config.toml
model = "sound classifier"
input = "log_mel"
targets = ["instrument"]
num_classes = 13
activation = "gelu"
head_dim = 32
kernel_size = 15
label_smoothing = 0.2
lr = 0.0017
beta1 = 0.95
final_lr_fraction = 0
Rows from block 2 of a small sound classifier, named by matrix and row number. Rows with one number belong to one neuron. Each number is 128 + 24 x the weight over its row's rms, rounded and kept within 0 to 255. All counts start at 0. Numbers have three digits each.
After each neuron's rows are labels from the 100 clips, of 14976, where the neuron reaches its highest value: "peak on" is the class under the peak. Only what is clearly more common there than usual is listed. The data: synthesized solo parts of chorales (CocoChorales).
# fc1: first MLP up (model.blocks.2.ff1.fc1.weight, 1536x256), inputs 0-127
# fc2: first MLP down (model.blocks.2.ff1.fc2.weight, 256x1536, transposed), outputs 0-127

fc1.204:132110129098105164125141128120135124116100100084172160134131146135135154100121139114106147129150132171132137146178125170116154112120142104130094142132073151150148165125094106134082127114158112111131120146151137142120099115120093141175140194125169161142153121153100139146077134150142122150093126125126115173134118109140149138125123134101152122095123156108158125148158143164130111155140
fc2.204:128101163168084102149138122165098076145123158150137111152106120156134144158155107130148157147138130127142103164142137100116112118070151135122164072095147145129145073107102107114161138119116112171124147130129128127150122160110115148134140156155126115147142134138145105149078139145066109115128119130159144115116134120093070150134080172126129115136122105119110154086120101133115146174133
peak on: A#4

fc1.662:155178103121116148139111141134166166122091151134081144107157137150132121115146107129142173126147165158125108114127169080110115142099088119167191073143111131128175151118109096155103090119097173116178118100126109115128128140090107131139121131093100095109113122148044141139112124129129123112133080142131142093138165101119126136078126113121131137128096103144162132123105111112151121146141
fc2.662:118122130140133141143115167134121124135197091153098160142077141128142137113151123119106127185122131155142131138169160127126111151084153139139104125123089184124127101127106143119081092085110093190112083106088106122087165120111160128117136140150153140148148102132134106110151128170079101109131125128096115147109131179128132146132167109116122119157128149108135139095109124125124160145093
peak on: silence

fc1.400:102116109126137096127092125112132150158151124158125119111138122118147160165112105125100137128148090126180130085117164149122139130105071143167128119127162127112163151190145148163153149117111069133110136153086115140133150076090133124112124167150104129149128096110170133135128148167141142152151110145148096106142124138122157111116104146157085122135161149143142160131149183111100170157134
fc2.400:110133133123153114126102106105069109126095147129139146156175102177137145110096144140152155166133097175106127127117172087126151130129096121131119098148128168156177102121145160173133130115139139078109117084132113129167100115119160147147131128107166149162102160145108117134125144117143162118112109129165141169132097105101112134103124130157155134131113114173119136162113128119134133161112
peak on: C5

fc1.94:140071107106167111169084101078146120121121193085096133102145131150149161117128120135152124138118134111118153128162136175141156143136134088149153123088116137107139123127113138131104155144132134156137073113083105094119176099080150094127116079137110141134142119072146173128137156154114149102147133151138083118126138134123131120133157128141114097098147117158125097139110138113145165152110
fc2.94:088120112159119100114137133137098157126142119115140098139172109119144161061099136126110157116114101123134121156114156112153136163153124118136105137107119113145146150115163170142132140111129143063097128091153105144120112130161111115155128123118125113132103131109116141126132128133117141118110135122156135133076144143143136145097138145166134120104159109108128079111143104147102158121154
peak on: F5; E5

fc1.13:117118129066137155105131164164144091151120108099126152141096135160127173139120091104103129141123141116115146157140147124126159093125192121133158097103112105110131178134111135132125155116150140105160089165110133145118107127158116076144088147146151107126149170126145141150057145140165125126100127099136091107123160138145134134132143152129115108126126126133131086126122122133141093123190
fc2.13:093130143121100103140129165179173091124148123157179139138135127150097119136140140118151125124137149117132097120160110131128136096104153129154128096108132132116147112137120117154111128113127165168162146135117142148161143168115080099135144105146133114129127079119151141153098156154076090070126121087167137148131124108126123136104085170115106112173146112092138113144106131134132095133104
peak on: B4

fc1.347:146161114107098177124159114107137111131101101106146146106131180065132155128137131098071150139143102073116131142184107143109125073127144113126086124102119092141154157142126105149136129121132111126130107144130145123142111140136145095145150164101173132158133174139146147140131173134139124149104122114136117132141136170159107115170087143155124098107105118138107119142171146092158113177143
fc2.347:067118132146124107106140126126143075135098141087099109119155152165124110157137063109148155136160146112169144130126084133172111122109129123141158125116172126115137086105152129128138138196132136153118113154144113188162100201099116136142125118158135118105125135119134104120066136153076128115119110120125118082111123099121104128134133158096135126133143121102141134125108093127090134158132
peak on: A#4

fc1.527:139125137112093135119078088147124092156088161126086135150123152171129120178127134113103149161157155095128138122174133111161099108125173138102155124121099139148100160119152105085149164122111135142171102105132167121111120108115087126142176125123134135149107129114111126131052168107134121098115107155157133124113153126124137102138111132124120092136097151148124103135128106155134102126139
fc2.527:123175124141095103105135126181107103125141085155159131152116159166078129099126160134143150111080141145078110136143128124127115082098157105139105090114120138121130087154113134118137155108136136149130156142136126155128112179136058159141119135133151127133116127092138074169097118090100082104152099103139164123098088146121100119138108171132121086172112124127118129143168113108115103162134
peak on: G#5

fc1.544:174143139129078111122155179124107120120121109106148145153144102085149145090117102089168150127122121137115116109151124118115137129123087125136104116112138107082108136138121131094109149142129093052124169130145155121099086112124125155145114139098163144127137101139110139113082121096135132142124118066119091141130127141132114107153151168146159119122115113151151136142158078125125176173109
fc2.544:146127194154101126186127112131078125182111162156108070123168114155121121110152141144116149164153146113123113144153155116120083151101145085135067088128114133109143087089106153153148112144144125126094119122139150141123112142118171145133137145155145091129129119107120098123129114152095134134122093163089124114105148101047088173163120140132165158090132147131131162163092103128126165189112
peak on: silence

fc1.31:141130145112057116113133099130068164126106110107142113144122133113123106155097114084141135123136126091071123133180095107130126110125098133111096140098124148117111099148156088103167111139094149099115099124148160119123144175088116111146114127110131124115149137114095130122091101151099139134118154126124096149103100153152108111165070159093162136117125140157131147143154113155125100184094
fc2.31:124195090099147109113156134147085159132136134080070133147111139120125090129145107131107143152093145138170160114149132151145126141132103146105098099120147105107097130123143169131127105158131116123117130111118132187133177178140089148160088102075154166149130133107127123139151116087126103129100159090117148115088109167147137154176135140170176124125133154087125143160134106123123150107123
peak on: D5

fc1.380:144118110144116134089117172170142133143123117115119109146117165113130151135125104108138145144128164137146157155155136114090121113106160164098123142118126143077161148142133130159164169150125147102093135160107090137141090129183104071094108130109155148177115159124129140136087170169144133140087165096127149094159147153155157149153115151128151133109130133128135141125137129108157103106162
fc2.380:065136133128100144114133132184186082178152144123165171139147101149104130081150148117137122103127112120110121104184113113143196112090144107108127118100153111089150087112133138133131106138138135124114157109130137144142139168142090066136133117143125126147098076119132135159103171168139099116138129128147165130132090104146139126126095135131115132141121103085139102130094124128126119130104
peak on: A4

fc1.546:159156124122114096152152143101124131107102118140109130133150132151118152105168118190113132120132121108151152107109142093111142115148126096159131136126155101101131164083128175124117161160116145100149135143121133141093089151149148113155087074145091143119129120150181084131085179121104156145146131086121151145130150096157083127079142112154091154170120140130124145144163116151167160148074
fc2.546:086124110074172123129174097101129099130147119099110162119155118104141115102133135112145168125144120108085137117135143155131130129140110106142166127158126134144138142101176167100087098101101132156160101128111152140128102123168146178119159139106109118108113120166124181158140120131132136128108116103091152111140135153153163148127167143111135104128100122101127171109169138109070125142138
peak on: D5

fc1.120:150155147070086103126137089138112122146101170139119141081134132117117122135140142089139140106118148116114143116177092101115061099099100131078138143132117133137111113100164115113163119152133105128099090125147194154147158126094116098130106136129078115133135112134111128116122118115113101133126112150146131161119106118136127116182114133112098099144124134115147109142129124162131111169052
fc2.120:132169130127145094101174110143089109105125159114118122132102103187112130136125136100095139150081169151109098112166147115141108119124122146130076085136137143158057097141147155148151144088076127152123096110132115118118168146143110170145132138085152165122108148100092082148124114077085098114084133083124151166116097158135123129174140113189134094133119161113120126172150153117126151148123
peak on: A4

fc1.618:157171112139119092124119101114152129102161139170181085144144129120131124111153137135140086121126093122120103156153147142085101109141098138115140150163121115083122125130158106117100149112132130117125149124150115160128062163112126131164111126147162129112124118142155142143166135124125095149162100170127074117161158131081113114154129119142161093119142127131061112138120131142170157133159
fc2.618:159162124129170129158147122168119108148125152113099126119145126136123140174122096139140132133144155134150095189116153152122120173107152124098158144125122083106137118148171154102136116116137153094105161147147135131093110182127130116136135100155120098137125096116124130136100107088158071112147160120074139137106118117108141091120167112138143121100186098113129106095130144130114127151152
peak on: silence

fc1.388:132135155125090125129100153132171075150100134147114104100139145111145085134133112122184122137101160166134151111179123118141124150097143148105123109165145116094168163155108167130144171127154126110117067185097145147097159113103165113165083106125134117163091141135116154150147144099145158116165161131141109133107102131151109139116126149136119116142130113173087172101093131096118141112126
fc2.388:134156126152121125158123127149101119126152185166119144103159095191131120086112175143116134141120166134110100113150135122175166094129084115122120119109126116149115077128124133136183133137129101145124136106117078105128152154131069132134173097111126129148145115117156117140130129129127128107120162125140120117127103144158105123108127122126139108103160132126104126102162122164118153147125
peak on: G#3

fc1.539:107080117142138131146166121109141134148108141123113125111116102139143103142166117127157159141122088113162149101120144118127138134099101124127115114097099093121110134133142110156124099164159146148122107133102118156090194098117140151138112128083154152152164121123146124119088153097144106123116148141095137129189098129114148150119117187160175129157149132165139132102156128064135134112154
fc2.539:129134126139146122143125138090091131165173116113136108144150151117109153095148127087159133161128115129089137095067099108128121087107164119156116092155154056135165140074124107111166099123146132139123122111088136134126071124136155124112102121115130141136092122150109149129141128113120148098154112143061154143097105154127174121110159150092154132111116110120112168121181111104129173156140
peak on: A#4

fc1.52:121153142120105113123092085133102161089103146129112145082095133098114089166147168132164119134098161127126138119102124091156107146089135123106128121144127136133110107101162101073188097123104101125097097108166176151165138110117104109145091155114140126100126142160079122139125095140126116124132136129171122126092094119109139128138133153148111105134097151116137122127128109097149111139095
fc2.52:170172152130127079098176120152090136121142124114120101157095103130090124138147119108091130156109171130124100107156106085130128137093127161126096103130138132127099100159141141131133170078110114134124125127115135156080159183125094138150131139105175163145134115123079070172136125098144118137078146120116148152111112108127136132160094148193154103125113138146134111157145140133131167154132
peak on: A4

fc1.113:127101114104145171167152141121171130134092108144094125127138129111124123130108125125124117116143140096107138088141113076127100120152136103139122109137133133085129173094163095142126134140152094137159114142087097134126122132130146083109088090140098103119130119135149136126136180137122149085138149130091116110130130094191139127124129103141128128146132108179124120149117114160102107135099
fc2.113:164104134125158143131093113162111174108123110166099147148102094166150145095150133138121142151143150154162146163157057081116104108133138129117092091108165164125118091138158153147107128121111104172141135115159111129084146158147131115096132136116130130138120076137134114118092155133103115121105112111106111137095110129138147094111142127129129081149115122100124125124121102127145168144128
peak on: silence

fc1.115:136128127095149157100097123126133129177121102103135159104084144181119127178108108111119128174138147100133143173103150103127117093128165136125172123115117136119120177161084115140123115112141150132120100123146107147086157160131134111131130137113140107167174149097148164113074127117110121102106083115116142104128114145094150119108113140161116121128098165117101115152142116131146125148159
fc2.115:099160124185138135138131149163120115159142099140130108155120122185128138154136131134142139121132155138119106134136150132118140101083140126176113073075109131128143094153141102133152120086129126195149169150091113167158122180089089150128139158112136134161109085130167135128151146143115113100133131096162135122117102108089153136133084156140099129125135102101136152118143101134137119176118
peak on: B4

fc1.167:166148098150153078141122132147129116115144155146111155106090156101127128157145088173150132151110096090119107118107139132116134138105143161127144127131134138089139118161121152101119132113157145089108164145142135130095092155144135149126122131145174153084092123117140117110167096110098101157109121118148094137152123106114110150154125143146146097104123144119128112173165123130161117105128
fc2.167:152143191137137120133167114129116143148149127121154128131130078098109147130121151154125144102171132135139124110111074124147119111121136125108163129109127140154169154129190099139186168132123160090084137142111096148101141139114160148145129122133137143149089108110141132140111124074187133099135123166118162133103105131131183130103109114102143161133102095172181148104141132163103136159150
peak on: F#4

fc1.395:115112150120093214106128128172125110149110134102139149165139157160111116153125118134069138133135132101138132171123135123098125118116150144112159095110083145135141176106096132099112132113144164122147083149152111155133112146165118110125108158124152124139159140143142181113069160136123118114090088106159155083162147113147126177166098100111079098087134106103138117150130145162143103090145
fc2.395:102118134139109129152135167188146093122125099171177130161103173165104127154140125146149146127125129145140135141132129113148111087085120138174131097116122119137144108130128117136153122122125128193132147162149100127154112183098059163112157145128138134142112102126170143138089153134068110077115137114175141130125117131138100117130063167121111120153110110102156105122135149147158108145132
peak on: B4

fc1.248:130109122082087132121097121112093121126108148151109107098146162101100089155123140083125133123110149106116148109151120093117094094093098093126139141112142138124090139094170122118162103143111119144120062119138178128139154113106091120114109133122109123127131150118090134144115149105129101121113147139145152167123128125102117144149123141107107091135143128122125116153107090136173127170093
fc2.248:140151125128109103111151120153102125122151121125121119156116106152126147114129118099102189138066182128093097099167153108138134109139144131111085092134131144150089078170158164138160139095108133135123100112134130126109130138147109167128121145075156133125117127089086087149135111075087114099109120069119168143087111150102117124170134127163149102137128144110132143211158136103113151139096
peak on: A4

fc1.398:110139100137085100109152123141120076117123114143155119121143124094099142144144173088107108117129073148124121135139160149119132101162072093114125134152152085138161102135137130163105111117162121160157088148081128094124093146159115115125119138142138073125171115128152132151132089093148155124158075162114146126153158107114133126105131099167148142099105121166151086139120114118129127105192
fc2.398:131137122111104116164138121170125128137130155110120081125121139143135115198116124082086114093133101140136114128130131138119142146145150085085124158135087108157118097109202138104137120121098128122130160165132139107153129177105130124127156124206098119120156109159143117135107137088167151153120128134132100113105172115097138083157111105176118116132163114163126111106115097135101118141142
peak on: A#4

fc1.309:166138096137119130165112142107107086140148160135138101133112126086100156145133107121103139139169159142142180130079131128092173136102151116187103125069147157102118196130122144160116145111112149124164142107114112152110125130128155119107148157110137136184146129109130130112119137153152128125167116122154097123175162160088121099120095154118084123116170093125109159140130137160137113141136
fc2.309:085143112162140157117152159131143114126119133111128147146145088125126151134131118132115137113135156116097145090119132110150161102116129159168147117118163123129127128147139103189146100095153125127143122081110140157201077129126117159128139197148120152152106107102090139107130121169133093121119155138119152115122132091136131180184128097130107159091125117133074105113105121116145151138133
peak on: A3

fc1.60:138091134103131129136130118130086119144132102130173073114151107165124113161105079133140133132147126105153145110091134147096122169130135121139132115144133138138114109101136120109135099125154168188144098158128108099154131138085135120127101125166105135102166110098127132109137134154119111115149150116106128106109155146154096138152163162114130152157134124102108136140166149143099125111122
fc2.60:183110144178091128120156125118101146119145101125117077125198118112123091142095145167119132142078143150153095145191132138127134180149181096127124129098105146118159134157108128156111121107123137100160133123118102121115104155121112129178131143129138126142185175102145113146135109072137132112103112114160124132100134163105125137106140111127124124123103115111107124150092115120147127124156
peak on: D4

fc1.108:102102141106085122147107151146093139170129120151125111125139088092113092131148185162123155150119083093154157095145126121110117118117082172133111141100182099129155117156132152125174139116120095120151124120078125162110123088125160156164110093149130100154162152106118110147091107115134123101125136157115159115136118115123148145112164145130140144110135107184138158162152161162157144136116
fc2.108:160167092097106104138143126093119121133120150160114174160130129108098148154118161115107121094112081190126109120134120128152117142146143088107116090111095119167131071115163162102183149134097111118138148148106155128141179171110143140122136153148127137167135147133145109102160168096143148128088113164107099121116124104112161097179092138152104109171143156162162163146153104121126129144112
peak on: D#5; silence

fc1.80:102147169178176118118112138116158148088118158115111116108080137132144102110168149154166123112066075125137128094136138130147139172147150145135187170147160136102134153126082132118123132136133105137072105155138151168083121150131151128149130107071148186134092132128154134124172132132124108125128132155162109130107098128115127143114138139136132155095135142123077097121114090117119141118118
fc2.80:139126125122122102129138191136107127134141173153123167152135050108132151138115134134094136113126146108155123178132092134111136120119093126076140102113104130155150133132146145131160157083160131095116107141174135137065133149147123140171137110124145132168097085116130106211113117139149140120151141154116126136124137102145129146143092136140149131120122096139147131138128092155137160104110
peak on: A3

fc1.397:104139142110128114104125103125114135085098125195129136079095120098157117102178140137195094114130112101147136109112118120163161195090111141148153123104137146114068174116117081135133119104141124146132085126157145148108147170101100087135113149106146141123150146125085102136137120164109122130132121134170104092085108120115108112103135129183148114160126142094117128132131097074135099085113
fc2.397:144186164138099131111134158135103147157108134114110131156104083144146142174167116123099102144136114120138131125149088130098122134120150117116126134126122132162172106113127131115107161088112099148134125108133169146112172148135126115149163154150124154166144088108078122173134121136174152139099129156151139133124129037116130134126097090143134158123092132165120142155134131156149165149120
peak on: G4

fc1.417:117156159148084081137156139137124115098102135123138154156134114071145123129094137107136158121161128150080130118176115111164112108121093106098089168125168142094148134150093139136162114145118134104110170123154111123119109152107140109153118100128140109139123134147131120126136105126156122132159123111164146162153144166172123133156141151122175101189116157135121184101128136097173107189118
fc2.417:111137150166075117146114111141121092148137143134097141117168146131139137128148131126115155160149182126125151152147137106123094131137124142120098078111173121107153079085097156139158114132148129131123150121117123094102158188128130090126140133106108132143127110124096084134117124138086145163131146106110110092111150106118112156141144101092148144145165189128129123098059105180103138142118
peak on: F5

fc1.473:136149101163133137162084103160147073146104116153131147136096130128156116167128157126139145174092130128122131107160122141123122107133096117132135124073143110088152121131111093187115143078099128109158147136105116140108151133128132157140118155134148115117158118125105099151069123175127104088111063116143127101137105167126112169145110132095088153170133133172104103159144138147110141104114
fc2.473:127152154081152165118128144102153137159116127128129144145105163121095145101059145098129123140133141134079165081117123113131114148115160110131131169119088125149135129124181144128137116115118117119125168106108093171171141122088133167099146131102135128124105117169089129116130163150143123086113124111142139104139139124073146118096177163143119111130099112115121185131178126112121124163157
peak on: C5; E5

fc1.627:172148130160115119104115115106158144138140109172136129112087081149097092104138154123182109114161085129144131107107124119091144115119096130133120084080110115054072142109181112127154119142116127121153070129113079095134145151124160148114129094130108116154168137104130140071085129153109144161141161111108149136116103158116134107124146120152100113160136117149120156135163165131099134121137
fc2.627:106133118131139099134125134112118124103109120129166107101134141139110161135118101138135114089108124071136108099140146114112132124133152149125160132153134098133123137111138115133109104115122167112111125156088117125106109069092128149083116104102160092066115152156119208139133102143132129132156096110107157121149102104122120146100141143125117123146088155149183140132131107115134158103117
peak on: F5

fc1.552:151117097117134141133147118090113100126103112141141076104143104145121117134104108105173093191134132126161131106117129150090134150159117168140140091145136189151118116100103141139133105124139133182134113132087108103140128113071140142144155126149096164136159144112130122117148148149133139102156111118091104101107180157149100137151131160132134190143112077061126114184138117144125134103092
fc2.552:202115146143094137135139112106094099133120103123139135110185122120125074131112131170113152122100110152119107139191128138114138155164159093100111138108118123133133124144133104104092114131166143111167152156132114128104115117123122138163133122108138130164170188113136125146110123059149131125109143098179132169106101150116122126132149125150091134120113149114112128139124114136116128152163
peak on: D4

fc1.600:128100119157091133119113141164130100173107129124107134132110115132128183181153139099120124145124125151124121135142144081135144121133136147152109124085156131141193137136121124135112101099139152074103064149107118138113074091143131093150092112136166088126178112167128127094092111138119125140095124141117151101137137134107127122119103113113156105119116124137102145146165145102101104110154
fc2.600:115148139114150125138121139119144166094133122100147142122148162134125121110067090087128130175122074113163145083130103150120120142096118124106115171168134085121116127119146124094129150163094110132133151121171091110173156136104077133132126098160095126109096120147136084169104107119133080104102122146147164116145112124151174087095149153124146175139125112158175117088133081133131104091128
peak on: A#4; A4

fc1.86:103124163099074133123130125154094104130109147144098096112153123113097135154119160100138142122122113121120134091121101123096081113120125162167135147132108149120124117094113136109145131138149093111176144108116164139123124107138138124160121146139099162100129138136129133130074113127174116089166121153154144152097114122111142095129147139124119140131147153171136157199118153147156100139146
fc2.86:154179089105152086139131097142103167095121131151116109159127111104110143118117114110101117123065137168137095125158139155137086182160139145123055086178153120133124102135114133113146139115087128141109150126133122119132139163142115128157140113076138116113165154100074104156150096046105150111152093110139128091125121119133172151157113113155141120137146133152141133157092088112150140163128
peak on: D#5

fc1.744:134111142136119109129086113146111120137113137148112097124129180136129122143137134067112138121092118089151165101145088079119141089142086152117101103123165118124120079143149122142129109154107136143104122105137141126116128111113131136127136123088112112129117161121104140123113127133122139144142120154152130137102126149116098086169119136097095088160091080123104118179115102122136108140098
fc2.744:133153120174119105105158110132128167147108142130144132138109105120118113137129150123130158160115156134138063077141146093163146142154156115144098138135086137156127110191122134131159150101127122079145100116126111159117110116116105196124123139069163155150106121096104118129161123067138138092133118103164142139108116136068109135134158136132152139124111132111079134160165126095131161089105
peak on: B4

fc1.165:092085112117128124132111134108089104135109125126180122144138126142093125162095134078140129131121145101165126118116114151091119141124124138168142054130128139141105113113111121132116106146158168185172101124140115117138134153078146134131158137163120142149151115120097126122145129159140125115119103135089097102112141141150115117145136150081123146138139086101118111150137118149086170139138
fc2.165:147108164156099145135129136120133110105095124139101087137185108157110131140099128173112163120079129153116085166195128123143144141129171110124151138079090136148159117173094143136113108146126132114167126125118128127103103167131122127141168137114133133157178159073146112129120107095130122110102116077157095142117131161112132126108112096119118119128095121096086139126118124141157162143142
peak on: D4

fc1.482:124146110129133140129118144146179137170135113114119115091133180171134136114098148135116094132079127152093145097191104136118110114127106129153109140148123113093129138138133092109088153121100117114116090103107090109110129161080113124130135160115133180101107172167120176120110122142118124121130125124163149141113116142101116158143100098116111106113096161159138168131142137098139124133105
fc2.482:143091108150124086122122144090102158154131134084099129118135136139159101132130137134111129169156113082088157122113179129129119186106149076150168123129122145147126120140126135103134125134116158137119150120112100129156149110092113173099109129123165082159143150145142125117164128137141170105156114122125141091154155115121084094100114175104134117112159167127124132145109118135109149109157
peak on: G#3

fc1.434:131152140098056117123110144149114136127117132138140129124076174119147147136102129109093143110118136142131140092128125125100150097115106132158138144101109129130141123111112122120122074167071138102148143146136152143116115121102100142130096114158090112101155124096076135131122107115143122145111119146120150141114123124096112109133130164057154127119156152098140153101126112127155124181093
fc2.434:133142112131113102127140119124085056137122148158098108151137127157133161126155171162139171149162135139107118147165172100125101144086156102161076067174116150150118072148080147184111136101099132131107133104129108130143133135104125139101134154111160132172176138113101104103155102153112124110106120122146134114136140121080077159152124121121102145131130131130126148106132132120143136147099
peak on: silence

fc1.34:145127159117096138109081121157081094143093164161105108135127132162097121125121132100142172099096091111101158095147114146120135101133080140151109124123144086119143132133097144130167156107102089111148088123088166154098158119087120132132145102114105141121109137112114111154117107106146107123145114145152169146112092116145150139113137142134091133134118146151139170190112155170155125126117
fc2.34:179148075112143073134114138110114147168119127189120130154142099098138146106103150131124112102093111181134059116115145140139161135127122117120096077130112106162122057127127168136156164124082142145130140080136146129135140151100126173125118168123154129155143160130097134130166123111143161083127116104143138089104118116100120144153126126128126101171124137145155152159151104108153171126130
peak on: D#5

fc1.385:090128086091141165124151135123108173122104122123082122116101113132106150107096138119112138114125123147139084168128116127125130092107120137128113143091127167123073145153162160120154077153148132136150139138158115108157137158091097094163121124141151122097132143140078120122124090132152120155130117142130089125125149130127078072123103196136143109120130155136141100131181127151144176164102
fc2.385:090178114100131137089137132104111118115141115088079158136146161152132122099157112128129174179112150059107153117133144109145110164155131147094156130132156119125129119118108182128086120129113154103142103086092117200145163153137110194153107106097124170121196125137110105115127086093112118149088154104137136104129119134150153117166178136150142147078146133111115115122149169105095125101125
peak on: A4

fc1.88:154136131131164139156110113143111151136100123162104095118121123106151113123111142138128143103109158110125129115183141069104114094151079075168118102132152145092143144110113118132137161119121163134131123126106094117104145129094118084107112129122086080110126095130111126090150144154103125105106127157132122109099118106174129142129127120135084090134121105150117152166103121118111110123065
fc2.88:154144113152148160152081135138130171120111110186099166159076115175159170139149143131100126150120139120151131159177111090130095084101119122143113103116142158140139087154111139134131112109128107174130092114136089111088139169146126151078115136106154142139126107127187131114105171166126124131110116124127087127117129150117124118125123118134110111148126157091111125133131100160136164131106
peak on: silence

fc1.292:164125143121121111099173150135130135120128114098144090124154165113176169100124102123106158105122116129117088109182123143118160113121119112128119124169176137109094110156135117097098151146117116113107159150155149123121106143111123123165121111102200144138115121102146093116116086110103093108134157122105108139127147130132091098177132181131126098085111098085077146136167118163141137167105
fc2.292:129159159136140123136111132115097125152121125092116108137165131161121120153117090156105148177144122121160122180120125148144098132128171167111106126100139132066165153111090161096126099175139138121108139151162146184120132163125150110170109110155110150134150148109127125145108107111130163119151131143134124102109149119097089159157140131164134164081141165090175129104107102159144165130151
peak on: A#4

fc1.110:106124129114139122161145108120138151096107130128127157067066118102150139108198114129153122121092090121172145103140147079154112178106127143118173131101130134102098166124130084172130110121177117131113095147151148138122167124149109131166125166115151149090137143150119106109162112155125148092103108111162114120117091094119123138101136134154181135144138150118142123155109090109137125100107
fc2.110:124146146132101107113163143121098127165134136116115137140082064109134127176150121106110111163150138132151137149156093140101099158101111121100162120149110143116138116117129129118123157058098099143129112095108175128109162145124150132146147133149128132162116097137088129156103122157168145129115095153136137126129138065123142140132108114142128169123140130139117151164135117140156173152115
peak on: G4

fc1.341:151173095078109113116136165121132126131112112146151150094125140102154145133160114153113144126132103150142115114144140119092148112107106156130095130112142117112164166131132132121099091147137115130128119113163154132152121141096112130124111155093162125112128112111156149106125111132137116136099108109121142176106129138104074096169110166106146117095149149149107183114153125101142128169128
fc2.341:122132173126116124174113137101120117175133156135111101155194135152113118120139116092135165169146149127160084151147148137120113101102179151150097091128144139103147069116081136121119148149132120111112149114119113149118113166117169161186126147148138131138146158098129099124104140132118139122128112152100124123121133145088068167164145130148172132129159146147119141108087114152114181121139
peak on: C5

fc1.367:124136123122127102128118109109151141112090137168090123083123131071155109102175106107158108118114106126124130099107131115127155210144131107099144136083116121112091154140077090130101146128120127128095134149148126116111140175108105128160112131093155133138148127146141117133124099129147107118147123121150077134136104076116125135113117131162164112146110150114129138152112119107154109090163
fc2.367:134159150132105133151138157156114144171119150125118126136074070121109131183143125123130105133151099121145124146136077116109084162105124127110142128122088129146136129119138104110124155065112111107137114114113157144129182148122148124142157175145141142148139086128081135163131113135181139151113104127134135107146130046125158134130083108155141168146115127158124132137142118144132167135097
peak on: G4

fc1.450:105120186118100151118094165115100130133118108139108119139154129112098137153150162126155163161104135112142131080101115141154113130116120174081129157112147167121118099132126118076182101121087064119162111108090159169125164110106101138158124130135130087139164113111110116137106103102119143147139137128115155133126108129128162112124121133158112171130101142152156120183128127134157109147120
fc2.450:155140116108124107127161133114118099149124133151106117188123084117102151135148175124115126111102119165119082137153124128155107108133153133120105081133090132152151062126134171103201165100105109136120121117128154119126168189123118163129136188128155120131151130120109094140159117076136142135090098141148120100108128126096148119182088122144129132179129154153167176151147104131125156187102
peak on: D#5

fc1.203:112131136134137096127134110102121153105096143142138146082075119064164130126178154160159153114132136105160135098092153102144133215072107119117177122108120133105107158151122111158147145130148127172103080141171124161060143132099080137125120132126156120141142138128086117100162111162116135115115105125176119122112100122137136129137118136150144155136121123129126153163140117095154092101133
fc2.203:133167134121129119128137146136122139168088143129076154141076074139107124167138133084135100115164144110144126130147094132109126131111123129110127147136116123153158118104145136100141164090125087124130138114141148148112191101110104150153159162163143128157116112126105151155109143148194153150127128147133156128142138052117153125130106082122145151118133137170146154147148114148160170135101
peak on: F#4